From a checkpoint of a small sound classifier.
Model: arch convnext, layers 16.
Training: normuon at rate 0.0049, batches of 128.
Data: 39062 training examples, 71.1 epochs.
Rows from block 12 of a small sound classifier, named by matrix and row number. Rows with one number belong to one neuron. Each number is 500 + 25 x the weight over its row's rms, rounded and kept within 0 to 999. All counts start at 0. Numbers have three digits each.
After each neuron's rows are labels from the 100 clips, of 14976, where the neuron reaches its highest value: "responds to" is what is common among them. Only what is clearly more common there than usual is listed. The data: synthesized solo parts of chorales (CocoChorales).
# fc1: MLP up (model.blocks.12.mlp.fc1.weight, 640x160), inputs 0-159
# fc2: MLP down (model.blocks.12.mlp.fc2.weight, 160x640, transposed), outputs 0-159

fc1.5:498440446461517543507496486498504512481526498517569485501526484483544519475497509495535505531506445505552474547512507552469473498488525492511499506469494503516465550510508481450492486521477484455478510533485507470501499494489506478525483505499494499531505485510492469515435475490495526491502438479503507498508497507525542554547484483542512529492502461492514528507466489510495520481512460512468473508475495484503527471510519474491494494544493504440523499516512527516514547482513513
fc2.5:478495501516523477515515512517509513474494493491486519552543512501493460464505497502524520499483494430528463481504584505475481527516485521455498495525457523506490501506498471527493463496522488458497454512497494535450498495543496493499539578482514471540512512528515495489487511511492510479506536487516458485485506468455511475521472518538527507518505486497498454505502501479516502511511498524515547512485512488478519492601503532517492508488480481495501484476509463508549500493480500
responds to: flute; note G5; note E5

fc1.185:551514516480484498543494515459497489500529501487524501478499496528487503497514561478495393478486553485517517474521521532551506533495498490552518486508487481482515446496476496465464499510518527453495487458517487492490497488542463492506459514508502484544514509516481533508424519484516470494502493490511505502554492499507454502492498475507511498463486540497491534513503527479476504517527482501496535513458476516497511507488534519490479506446516507529503481525485494468532536500491504
fc2.185:487508499515512539561487486446516513483503491519437512498514548471506553493496511514459477483492568577503491507486493489534526535529509552502472495503468512478504494489497518516544479503522478523513510512516527520518464500438487494489478482485511503496512488517471499472475519473488514502477535496465487510472499491458532521476490490491469484526492493518482487471490504492504498527475479526517524523459534522465485547435484483529495489492512504523432483504499497484525463537497521
responds to: bassoon; note D4; note A3; note B3

fc1.559:508482516463509495487498473530474485515447517524512498471497482481491509508497476487463451511486504499537480494473463507567465459522488499488466513522516548530515500509473526485505525513502500539495506549470495464497534500491493493529503497542520500422500482511498467513413552464488443540493536519537504479516521501521485491508544491495494489497527530496505502507516523504474507481515466519553466511542491475531475495499518482529506474534494534501513495501486469511500530501500459
fc2.559:480508539537515521459500511499460489524478509503507456526493532473537495500467518516491479503481507502514527514521476503485497482517499458544520471483526491503469477479459513498473503508478487516491474496506540469513491521538484461517494493443502502461499494474514509499519529483525516551499432507496497485464544496481502497433470532463480461493493535510500488492476484505482513489448462497501532501526498545507525494582521497503439497492486498504478532509568521505493518518529522
responds to: trumpet; note G5; note F5

fc1.94:482503469429495451494481505506509526496517511502518502473501473499468474505474497515481453514495541484500482482474469545565502476507482511444517501524492512507483514538516514471496507497528520533515493491489483492527514502482485488526477475498496496464508538500503513497439534500521439531490495506531528508545524449496433478486531506488520542468522494523501518545493518503495535466541503492527448509493510485514514465491555503520529507488482516500539467561482487492529514504490483
fc2.94:495470502500483544474490476460483487475534529498500480516510549485511519501476473479527476503523456561512500474506502512502509516507517517478497459495480527476477494503502501511471475519515481497480509513540571494546503524551479501487420466481498504527510452503508517472482517526536518479483478502474481488495520511485473470458472534492500513517532488490501480432449513529506509486482493519490564514469541513482477498489522474540456446477499493513473483519524490505501473525516506
responds to: trumpet; note E5; note C#5; note D5

fc1.635:464488489438515450505451487453486518521530479461515524512472490521485486515484521510478484497469467519560503542479503534459482524506490524505491538518511507543503488502497525488487513516518520525494481504494501508463503493495477488521492495477520503495514507520486512524475509545534519468491505495496492471512486484466505477539525439500412516500466485475507503476537523541512511449491502513477457481522505500561501500484495462538508484515542499536533494498483475540514480537518452
fc2.635:486485495428482527513484468471513463535527482485486519486470540508522554527476485479497531479475473485496506475519500459526522511484512488513468500488517501494506472514488510498469498493485505480470478497486475537458478496478555516503508438491501526471485522407512524463496521499503521505476548473491479510485489498516497549494515537472547506504491478467519520507492483474537482484492476513489498499469471522522515488449488505530460510479487544503513523478491538466501556534467515
responds to: oboe; note F#4; note C5

fc1.405:492504497520512499461546519525461472477505465519516460483481516492521533507503495507488448509502491461509525498505478521490449539531466488469469542466492458492468523498522487499468501502518473503507460465508492486500512495478495505536463481465507497469530506508523496488480511481497453512542478512480460500473500474549509497469568485524513536463511469525562507526492504492503517519532519513564455519526509529530460502523482516497510480503552499473522496525529464503475540514504478
fc2.405:503429499516491518496533545513503515521480558501481484505476500523451464475494515502451505476489560472493497472479504491491506533500509511504511488542528516489500477492451446536489494474485513505509490500499508514525473499510487503504467518485528499489497548502503586499473496517526527511501487503453497511467479512495467460480430514484512475544475497501463512520514473492506501489482468488498497472522522475508444490528461487529483480500493503458467455501519501533531551469507498
responds to: trumpet

fc1.343:505519495445503533494493567421505535491512492504521509518497506455526512531487527473510528521478426513497514485475437523451493500470505489509541480525503502475484466451479537475503477533531498503498509473499489506494509495481496512524501485504476503462484473460544534500568510503483549559481503500501510504554493474490484535472554501513495498506485502464517519483490478479524502477495481499506537481542471531491521553502537520498497498488507502515502502512485481492491480500499485
fc2.343:511517497535485438496504516524489514502491513489488492505502545495513493541509526507478512515566472425508532485469476496502499525480472515486536546518476483484484536530509516558525511487488516467490465526493533494494485477527495464514490465484470473487473486507508481501540448497460478527531550478479511508530468496477489523493492500522498492461503443448505475482497493514493523509498539510497526514515511515463454491411506490496491493483541484520498530499501540473513516493490483
responds to: oboe; note G#4; note A#4; note B4

fc1.632:511505520465474522473523532491510501503531517511475506491502479482477543463515497457435520513461505515489488446499486472498502515499496520477507501563465509529523505496511489487501547520551516452417490463474478574494512492509511457489497511493520504510530527526472490504502532502536481493543489480539487513494513551465465484486474499538511475513502458481473501486520501503482513470477494501494480483538513514552523474496534473512463527507475510483495541496491529514517495529506471
fc2.632:521522456522481457457494445474499506477500491512510523509509500462516431487517502501490490528472521404500496494517529511501464522516490471497492509486532499500509491530501477538460492521483502505500494489534469475484507497521517463533466477504484536478479524507486498527485521490503516469505518521504473511490483574537504530487489490521480464490494518501512490522489471486535487514529491451484558514558482527512531499512510462496503478516473510490546534549466472540482497541507502
responds to: tuba; note A#3; note C4; note B3

fc1.590:495443514492510526489475500454512517505524512505509533502496476510515501488512487537489430484470445510512464500517506512494510527518495501497530520488503490511483490462527508512520447494526509489569484500492464597515538477483521479534500458509511493488520542528509509556479462478457458485465466474507501508475507459473559524477466507477495505516533511494489503507501492539528514507521484533490485531503492524508473487516505422482539511500506482503500491488532502486510495492504500
fc2.590:461494471503471453527499486499493517505489511476500490518481515470494493504459496505514539503452507461454447469517527498499468503483498523446493543505528520527503481495479521497464556502482528513502487501503493416481497488509498494470499412478510486493462489489525496492496512481468482488492495516549505448458487520515519556508532531527484519513513499486512518495492494537538499531478506499467500515516513437497469476539525530500485503450480488497500494468476533490497488513537514
responds to: tuba; note C#4; note D4; note B3

fc1.186:490467482509508523462506515483536538525525479491506493462492505511529520509470520495548507513550506472567521554523469476508469505491529485462468507514453467535526476474518508494521502504517477538468478525479506491490509502515500496490498510514516512486541516555512505522524464491539501508524467512499481497480549456498516510475538476516505492502498485484519489537424492452515486500542510518521458495465519505501492470495515458518509442502486495447496515468512550497500492486455512
fc2.186:486521547444455468514518462489501478490495519480509477469507518512475490494564510542465446502546510452500498468518513538449500487512479523498479491538504506478498488521495511500487519494468490468462520527519492523505497503502470496523516536530466493477527515539478530460503512470532524467445486484494508483455521428475499518519471465487456477525516484484542513486507503539510507516450480492488518493497508489500508493545488521461498495521510507510493509494480425503518495506481513
responds to: flute

fc1.466:496518516501504462522507492499558517474459497489513503473501496495491505478499482516507502535506463472495512481504407531451508504499472503508548511507494500508517556516489466504499500500495451531515476520525506496540499565486473516518523486500526520572494506489520493482598529471504459475512516515466494520498496462524518503484515503513432490498544505452506526491476504509475493499485508473491481520463487466508484551487472463501516506531516534493489497508481488479501495511499503
fc2.466:483558499513481495524477467512532477504490499505496517482462495474521484490485481481501494518518497569498537539503452505505511505477490479474448488502530471490502481472487494504482481513498429486487485519507504506525456492497515547496503509508544513486496517519496492488524504443493509489481456434467510514502456488502529483481451517559506492494521492476511473497537490522424517475497514497531516466477513480516484529479458502532470479506491466495494474529499536494455510445540499
responds to: horn; note A#4; note C5; note B4

fc1.152:519527543486487525522510495499513500467467495497510491492575500479476531492500529491455486478492503507452485519482480509504481496517490473552470595504494500514511524488491515473503498507528511475507555526477469537476508489476517468527511515468481470514521560512472510520470458504559472514476504502502520512523499461535478486505487507512495507497490502430480534503484472541505526441501486518487467491483490478518529520485451520502489487464507494517500464522468465529508486485527506
fc2.152:514500472535508445481506523512448535515489447484462490465489490488479498501476460527531533490494504535463499502514483511510520511453489526518488487470481500493510481503484524487501461494497471495474539478529489481517485451509491475493551446465495476497523463475511474491545498523490469484488534525502512510535469468480477515503512534476508458509492504430500502488476503551535521479516469423528517488539506466468511526532477468500478474526521494534521510483477514518484490509492514
responds to: oboe; note D5

fc1.361:510510493506485502506494510477461431486507509517517508487503442480506530506490499468498506399522510482547508488473488483505578490517515480549512512545459507502513540501581513527519476502503495460499500524455481517522510488474463520529476471473501484509529517502503543541507477505517496519516491496488531492498505493469524479496521526496477503504448508476472499490491517463494503549484497446484521483493458489486502504486486523556497508491483538495477487512492491494519546496513494
fc2.361:549474513482527498483500516482473472501521500513514495505485472498521544526556511472481512485492520501465510491510481509497467579476482517510550567514475507494505517527504534479505476517503474491479500463480513458501528499501505527482467523495459496558533496484519517493518490507489503506468446511486492517463535475551458497517492508500526552501539473498511490501477510530502480469441449486520483494504548510468483535464494498528508513500488472472534472503514539463537506488530481
responds to: trumpet; note F5; note G5; note E5

fc1.193:495435493477496514523481510520532516506507505448489480516490494527506506544519485522525577506503498521496496478491514534503497483482486471491525487453511519492498505482512503529464461502499429498478543480507526521541492486504486460468509509488508508507481493482515484499448516523539525519502503523517482514497485491488520465487506529522432502490439495484486505516498469491453504492500487472517484483479500445584514570501454517493511511495539501503470479515496525523525528537511509
fc2.193:492495465511517515513483527482514492522473504553500480513532533489521502538444503441481529525517490453532497522471560481491510504519513562492490482523493482507496502494512487495509510492465474495495520507496472505514449515456582463498511504520499507474501506457532494499491507467514492509504482496442478534478533496484500534478472491458549513489488538503510492513499500508522501505503493505479510511447478472552503502541514494550507537545453516533543546504493504488490507484523472
responds to: flute; note C5

fc1.546:475485510530519501488484465493541464532504492532522501477510502485524522515521469515494479526523482511539489595484483543461505509501524512481512511472512490487498551499500530500480509472459508472489498485502516511484474534488490485500501498466479543461515494521524511485417502485516546515507473469477469493488521506518503515488457497518506483470505515479519546535483475501489473480534505519470458529496563425501516510488516477472511504508526508476493490529451495495491516515491563
fc2.546:533481500522503488516485480503464491505450472526509508498458500522477486465454501484524487489503463492537494501485511482530534540469481517515479511496485536519484520545533512498451538530524502471464501522496485487448530509569546469488483490489499535496510478494491505473533493484510517493488527514461490454514516507489492508480543519554522494535518514508489467487505502480506470476528508504540520475487533493507536516591519493507485470455472501519507469519480528528472488536456505
responds to: cello; note D4; note C#4; note D#4

fc1.426:506518485460494512480527503408490516509501461474506528508501472486514521545516532493504506486485441506476540526480516540496508480505484505467558493508483472471528492529507517482477473473535521505452482487472518476489499535531494476504490462502478487501530486510529516508531568490478519512480464510515527471546502498508504468516543489527485488524505483460455506504529502507470515485443469497515490485533490498517500466455560527504514519493537501486487532517517492519481485552510508
fc2.426:531474511485491453505489525511473500510488509526493519499504490459494531526542475483520458472529550454473590511513498501532526463505503524471487498533474514536487542483483493479463464493528500506476480479509478488472479514482481509484479466504460488521528505507511525483475463488448532537455495499522529480541495524467509534500501504503485486496538501475520515493433504522481552516539494474523484456488497521485497530456501510537459491522497520490514500508511492474533487468522483
responds to: oboe; note A#4; note C5; note B4

fc1.132:456552525467494495539493522517483489473497470523522487523491508482511522518524472486496468478505483474513485477485456492477507505520463508518522502525475491505510521514510492504497484502478471527526466505506546492513484519461522493521498495485510518514482516536501508509588513500490484468527511512477522517507454501536513495551502493491430507466618493459479516499503545482453454486494497511506491510466488515462525523528447489466513531514479510519498494489502486495513531504484513
fc2.132:482501543474491501497494539496513483524495509485504511504447457523474524500464484501518496507491494530488475516468473551472467504500493501517473552492599507494478485469466505455500477486582460502518514514473463510551502470532465504481522523515531491492466513527525515518526512490515500475509478517491495479454484511476511487488521487563519516541534479480507504503485524511479470516529528520516506525449509490492491501501487519470497507457557491507476468511472524520474505483517498
responds to: horn; note A4

fc1.465:490498470474508395501471473500453481518464496487506502510513496519445558526531488533475499503486555497543500501492490481494516496495519482515491512529462512508505522454515518490532516475521499533477481491504482518536490492481491490487492508499500542513442504509492497495545490504497527485520478467497535492487567492453507536538554511448476488562521526518516502504503486463506466519473486482486531481513497499516515510490481530494503470480471554461523502490505512496529477494509495
fc2.465:550499508543518536446466520514508494462451492531488483467510536482566442535504505486519533526485549527533519493479539515463527494465497526486524472518530491522502505482493534460469508492548489537497529470515498525480489505478527498534525570525447517493494545478532514468483517482487481520497535530508494498501503490509530532501485506497517458470519503512505469512495503472506508510486498474559502502503505500467528502504520480518525540490539492505509482518458516513498510499516529
responds to: viola; note F#4; note G4; note F4

fc1.258:453532495517476457445505442501487499503455533498484509470514534491452539535510488514498433482506589479490471511481555513483489478502532497489487506506491494478471511512499520482528498513496504476487505489494484531480489497525497488488465517501515510518542484495518520509549477485497532516506490454491474551450489496514516521517537489484465523521536512513457539532484512487511502541505491492455544497530509513495497528497503496521484476532477514434480522464472503497500497472527500
fc2.258:534524482527487505437475497478499474459504485489484483487538503517524501522486488510521482471476542581511524496482542533481499501519496505484503477523545505507483519484540471531463522523450476538475491529503523516452474522497491468490488546547488525493482503528471506524520524470495477498477526532526447528516476477501499499520507504484544529468496477480495468509502511479490509487503470515498569502520442525505529522501507510538537517527557511513514533512476507490511525496483522
responds to: viola; note G4; note G#4; note A4

fc1.6:494502500484466501502497517467499437485499498517498509495512465483479509516506503452498486414523514476549515495457494486521542498528507481547526506535480479498492516494584498539509468500505476445498505535449468526514503480475472504529477458497496502522539516487495553540485466500524467525497488508495517500478487538471534485502517550494483509500472518497481515487503480466500505522494475445502531513487472503494495518505484526556492519487471530481472488511512482494524541501522535
fc2.6:572488522497530494501494503487504515501510520502509489516492465488545518539530526478474488511468513535449490494524506514512493544465492504515543586503485522491512508526507517484502496521491471463485496495473530485484525521504513519475458502510446518536524508508528505508521486534499491526482460538505484494457522423532457513507491509509526529524513495490510494485481510512518475464450454495505503496513554521490499551452512503536526518484483498471537471512513517506553519492499483
responds to: trumpet; note F5; note E5; note G5

fc1.383:502447468474498489547422501518497504502516517512502486541500481497508502514498526526494535537524486531492475541488541482507453493486487525531524498467486466518516479504515481486519511475480484478478459507484508470448468521457515505477516541496494512505506484575529486528464507523490503462507492503518488501472520505502464503569505498500432464482461474501524527517511465495500464532514504484486482457469498521542502487502497522545524451507521512487504486496543482506500494544501506
fc2.383:512509480501519514527498472450503493469446507505453489502472507481520484506462482498529495503517474510485515509511547485495510498484522465542503508516479511499482474474522484491481491505533439472467502495505487505414477512507533503504493503469496496472498505356517505490485510491498518516515486495461477475499477483500502489541478515518528494518498491497489507522515450496518494535503511520512518537492520514502483492522471505539499502458470526475546525546508512513492525525473534
responds to: flute; note E5

fc1.232:508474563511524528489546450534532509492487483451471483506467482503480519559544511457490486501517486491510541508446495475470505510512454477472465495489485524547528467483510546472498481506468477466523461508528501460524484465464502500546528510543484497495469493516518489494513504488516496504506501521487475519466507507478493480505520475499412522476579499461524492493515511511504479509510509499495498502476496518487500518525483503497514520527544488498480488545505512489513508543498486
fc2.232:525471536507495501553488496512519494548483524478543496512467517471532521524498494508482472492538527471506509504479491508502504504516531507533522528507559486471470499495504504485514465529516505525524552517501468517574476471516478476510520479495487525495482486516495488473529486476515462489542543503475519510473544457513501536472461495478595543557512523516494501476502503488512482497491513473465489472517497476505496513526486505484516515511499477486533480508514487473517513494465575
responds to: horn

fc1.317:474441485473528521479445527504490471464475476516497486509490483464501492495521523530507528508477474576508526482496495530473541521519545516509497499521523509488480518483471526511493515516509501520482519468477494476545463511519467475462511539499537497494498477501550493500528450482548510481532527470472494511485470513521503508500503493534547517478498485475483479538491511501461443510502513476527513522529500528446479490474494530461444514509456495499508523528496506511522461474534479
fc2.317:496474507461511514485486479484509485532465500505519480497478501499517555483494501464488467456468563520533458486531504452523462492499459502514522511496497484497466547517455499483468515505464512505532550500540514527537506496546561505521482528489501531498522470530510521465502487473498506517476492507480501528489522452489499520504514485492469497518496507514504534495489488521475436491485545494514488515459516480500478463503471536471510456489522529506500475470525536468473472495522438
responds to: oboe; clarinet

fc1.19:551491551528499494530492528480494475517488500488481533508493557515530477462512504484476493524513479474476504519442527497499470498487489496459458487545502520500494463492468473514453523488497527527467478533496488542501494514506485475548479500500510561486480516474515504514458550521494483526496509478480543491484541478482448539524539504466521527506511455526501501460452505511515513498509517482458546513456531461495536493500479473499511517468489477488485494487529489544505487512482508
fc2.19:566500480422529475542496521447510485493509520503515508498518501519502465471522500489490491502554453535498510538497548510478500483501521460513525474508531505537493505471485480517513538484506480505525526502473514488504527500480510465504544463502485479514497494507513524503468526500546527460473497539545534471464548501517536500510472483498463512496470495490510468527529492498468492482484457485543534521468531502526504492506502502476531469509450514481500464507476529505457517513469471
responds to: violin; note D5

fc1.21:477490493531483498508487466485528506477488500531525468513477497517526508484469549501529521511477501464480503478492549516512445489519475497431489521505476507520534462558492490490510473481500501448507501555501480517520490495519514505544489524475516498506512486472504535511492523528510504471533461546541488486510546442470471504538479493541543516476482483482483499462510516491477481521528492498464513487487475487481540472486506523438562497513536536519456488509482505509511520506514484
fc2.21:516506467500480521512519475519508524497509521490533519512478488532460479539491493482487541517519482484502515527496502478488548515501501435453526525506457531518478457501520485519487489530508462464549504482502523490501504489473472522481497495471523508519523463549517548555496556514501511487523499500513535527529510508470467493525531514526508529503494509528495527515514511520513484497492490517506490524485496532552512472497513496489497481465413555521460550463505489521458502490539513
responds to: violin; note B4

fc1.342:473491505471498460557523492522482490515532498523495457514467493508497537489514475512479514453517504493492448510521535467523494462489434481507524494528435487526484506494531487510460490494485518465490530456500527502527476516460552480496521530494505498505528505535516494546531495495485473515529484496495537518487501462517544494533502524486462511477571535488493496478487539553523487455494528482483483519512527483435525501495491529467517483490482494487487493510523519470512513521515505
fc2.342:486482499516526496531501524517495490531494484501508518515516492519520511474491494516468523459514533491484517476462512501493521502470549510493507519510518521494498532526491482495455548498564561528508546492534472491549490513536456482516483479508521502513472478576461482529479472476483468507549497541489492508522543462495477500519505487539507522512543522495486508500513496459484487497506528489462490508511528470486493503528528488510467527498481476460450521547510466499497489520429478
responds to: horn; note B4

fc1.248:560492507517520494496494493503435518480468528500494511524467523488491511508469480530529511467485496473529491479525497476518509504515473512496525474415527528475508483478536507502496465505487492510483521472502473530461523484536502483527494474494516482514504461517499515501525527505559465490481493518487487530486520504496538504554532492484502509477523513524488495475522507485559483490499458445543476443510508481526555524504476480465502510489467496530503464479514574490505523513526490
fc2.248:437487500501498491520452469496543497524493514497528489530549500537475509490504495477454509447510485478550471496499514532474493503490498496512515475489495491491500467472489500472514506511460448448499537544502488487503521509477510465513532548455485527480516482496480474501491526517531474480499521469507489472524531519453536473495508465511449490472516519493518554493481502531517532486518483504531478518504498508496500508523537500477506520469525447516493479534534460498462509446442500
responds to: flute; note G5; note F5; note E5

fc1.33:488477513488503512492520501512523515506555530533502514503492456521499501484499510470513512508495572528471486432490465505492506492469513495469476472506513550464534483479503502491500503462524546498488523496517528485522463493479514481490470430508477483528465498470487526507481502527480490509468483500486530467528497554514452515530526537496504492538531499488487511502472503513524483487496510476500514482551491465522518482519458446520542511467501513465531530511522540526503499530431504
fc2.33:506515508485499524473500502494515482501428468478505511472492523530508483496506503510517502485529530470518467518525600493499522496526494473505481499483494496501486459495534486502510488470504504515486466487490528513565509500484508494499497417497489511529487495525490488535514474497474501466511527495507538493516463543539511556517499520497516527449491475464488487503472527485495503512495426496497530519444509494492499493489491483505466506450485492478553484558507518467472479477475481
responds to: saxophone; note G4

fc1.619:472507511461527478548457522506493509519522498533490494553488486513494510496489515495507493451507524512493518485497562496470451483480519545494499472526524538528486495503501524514506561492482518512476485507515507513443463474504514518515493488499508487494512487537497439499497517530511471477485476516492479517492485540499465474530502501500422486502461507520463517520481473492491482514497528473475494469508500488553440506508498541547535481493514510480490517452550511502493528554500457
fc2.619:522509489481482519534492497508504524530523486483514504505489498529529495508497480485519478482502469511508509467512500503512512464495529500525487461524487470486511505535501502450454480502522502481478507480489478458446488527539522543481490470478518513497478537342552492482480508497517499518496509510484472520486518550516481462512505487507528531511494475491523490463522496503511517543506541524516488473492464490514539528520464480518474492453492515487497520497516506522515506501477507
responds to: flute; note D#5

fc1.459:496565515451498470495492529470537524490470504525511536512486477507508492472445483544548461504498535521485534457503506517490486519512489557496524510529475527489514515484502508489485519537502505502522553510510484475458512485508485494525496541472500518441497498479503490474504525523487524502484479490511494491491505494536486472489491488468527515535459530448510525485457476532519502528500492495512500530450473474516486551480468463455544496486495520477457458468493542498516528474499482
fc2.459:487454473520527551509489513517489477519501483469489481506522524542499510500509508498495522482486477566481556475520506476495507505508510472492532506494524469546495483466532514488475459505493508554558506516497521455455516474490507555521522527516512499475517504486498472510496462474545500512550468530505508483526520425501513459510553495491475478488487539470512485496530473507521505504524466464476505488515521488532510558460497507493443543506487488490509513500528503496479525502484506
responds to: bassoon; note A#3; note C4; note A3

fc1.257:494475503491502492415511509499508474500485506462566522461541534464534487512472507501512413446452503488501516495491495569536506500499460491481507502494562522510520508507496479469501519525518495491509517498495497483515504524518505534526542493499526553524552491502532485522535512463515456454483516496537472483494487498505496463534479476523498506496455475514497505470484462554467495502491501501537510515475495499499526508511516466532497496506492512499481466500510514499501501474514517
fc2.257:493517529539493503485513522523525446502473524496462484534530465484471499517507521492501527469477476507487511528502465405501510543474491500497519503501468502509498476470504496506491560486496494497485454535511480492486469518491491521476507525480534507478457447485507492465521478462506463521498466558552495466523551478501524514502515498506468525505540454534486485485477479481551504541496497508515495477521471522494537487482513518477489490511493493491523530453545523485500480512535495
responds to: saxophone

fc1.541:483488478518496522500488494481482434520512512526525524484494473490518500503529510475499504391517514469542504477475495486551455491541496501559499512539480468491485501513514509535495505524505496483462498507451473525504514514508455505518512494489516494479515535529515509475527444471486485494488536482505535500468517469475499487468491506505502468492490530493496512509505477486536524500477486469523475518470502503458546494473475545556518484479502500505464529548497525536500543497468515
fc2.541:548506488469517453515546521488483494519526531511525524504512477483500523501520572512480467464460490507466484544499519504510475547500509482501493560478508520520504548542469551484535487502510494479446488516518514488501502526481515488521477536506483491553469480491565487493521494467482498493480484499489491492448541470525495473503503506491523540533486472492523506515483478509489504475485454512478486450514520488498528517457498444508511493519502488496494474523491573519518487506509499
responds to: horn; trumpet; note A#4

fc1.354:504504473477523494525519504414497529497502513527486494482498491524506527482524506438473516479461496461472471495466538490491475505480491472476589469535477472458510524516493512494481517470520539500488540500499506435488488476519487510503471515495479496511490474508511500545506550510479541536488470489493530481522504463530555481498522494493505512525486497519489526519544502504527489516512487481494533510511484439512528522479528535498499490528493487517475492495511492542505511535443477
fc2.354:527490493456511499471499510548464532497474491517520513519498499503481497485505485526491484484531537469494512516504451539493525488483511493472473523503470503496507580481515524476552507511527553486487495495507472505517553446502508508495494452527509439501526478500501521489485515495460524500526503522502487517557467501470515517492518474433507500527514508492470488486482514511470478477547531530525488477522443548498487507475497488515479531503498463486496457535499538462521541489510518
responds to: oboe; note A#4; note A4; note C5

fc1.377:499492482497477571493493500490500440528498513532521447497531506516487509500510536461479473473479536512457481481527523515471546488481499481582492514485522502504516515502459488522482461491493499506499517521492493492504532497461515476480520532465511432485473505516484496518514494510517468478521519511475513524508446539522525483519499538467463525502490516480508514493512483472509519493504499511520535445513504535540483469501476516509472491442561493481531458535487483502504478471505522
fc2.377:481556482503487483482528518510504523472503465511489455473493479477492519499503504519486519471481527506484510525514454488518480486509474492485464554478519505506508483486476540472515515499478500524493476500530524474526512514496503476480474505480486478487522507400500497498497560483480483478472485503538480463486473547455539500528489479523555504484491543505502501505503502464535539496540477501515532475523431450497518496523500521470510551492498559483505483503490536513500491529497472
responds to: violin; flute

fc1.471:519490524529493480461509538503534474494522488494523483494527488455541533510502483475531505518487515480488557508498479507465464471528561466527505501529497501503527498463494538538481494519487525476463464485507548507458523516465575490523472503518498499461513476534457502483502517488516486492540504447483455504506541515526449514519506500525536518490457502502460492465463520477521480498510481470471512492481519512475534514468504509524476491486550474490501510491538491482518526473509485
fc2.471:529512504472502504530483465511529495523523531484493471532495513487471498503502493498487487519519491513485524514509506520524487499475463575536503489478483471484467490497535522547508538522545496505488491522455481477449520512537446505539457527490453513495511520467511519503459486492514494467476483577524420492513473471476503510524502489516507493502446493521512550492512520482504499519529486540544445503514520485491459483494491467491480481520458498525492495481516485523510500526485494
responds to: cello; note C#4

fc1.395:535496505476536528483508479464470484478469496460471516530486502491529510508526548478472493485483535494533543483474523590484481496489523518488458524505487496492505494483503507486498527509550492483486519519514476447514506521517487488513466477536496494481531484471491468509544530506550505477540517507507491477508500501503507488507502508530488536442521476519490480528505481509522439500515478520443467460530528490535448485521477458501497511497443483519464502487504491503546523513495478
fc2.395:465514510497505526486496486519475522487509499491540503489557511484472528510476482519478475458451542469540508509512473448477507500553471538540464489515529505479498496470492511495535480511510464498500518503468500561480527535483490506505474481455523492502508520476517483483515455544515534542490472471486463510525491533507496545486531508504504515516495529503484514491496457518504437511488433500526494500517535489523503484516534495470494501496500509476507507468498503529432547454497516
responds to: trumpet; note C5

fc1.304:503494499484499473499494481461481457463511504508491509524487468513530509478509517550530505457489513479437480514444521540490468535504501466539525439480508516498489529497470495517502547513517537477471532481500499506523496504471488481518518531518503463488508502534486504437503553479554507530488525538484531533490513478484521476491489512508482519495516486505497480520501472443452488508472495494496496497474522540519522524553519443502501519505536460496470499506480545469467483495524490
fc2.304:495459473510515482494507459556502527508514551538527504478524522481485487478558484472485521497485501530475544495487481472511483529490472498523516526460495514487493571541521530487479512483527498490485493500534507490492495543482493503512493539490499503479471528505523514527516488485570483529448469483533517487455471539556491512484515478499494494510523454484495530499496471525485488531524489504469452466495526474532488502517486515508468503503493471496474511479494414491535486494489500
responds to: violin

fc1.483:522514488531482494489499505525520483509488526507521513536474503450558480516534490506504513435474536560488510483494462487526454538480522497476512483460536497495528506511503487520526473497487501453503447503519519512514492482486541497504517515483517547508538490512527474515546486457519507507502510490497495478541563480465502522479520494539513506523516515495519497522512533468497524486469526483499457459502483449511486477501466473490478476451463447510543478498529524516489504489465471
fc2.483:528471531464496494505531514498468469476506460519484481521549514515441506515521491542528473515469504497524474506518490499456533464516485492491510483488541519510508491486524485506474522496498484533517481495483537512529519440480487522527530519495551506491468511499452506447516482509449499498509554550505514508488536481493507497499521507479526487488460536476507517486515498540575504500567474520489485506509484514484471506501499482484493441456508480542477508529483456522514494479491493
responds to: trumpet; note G5; note G#5; note F5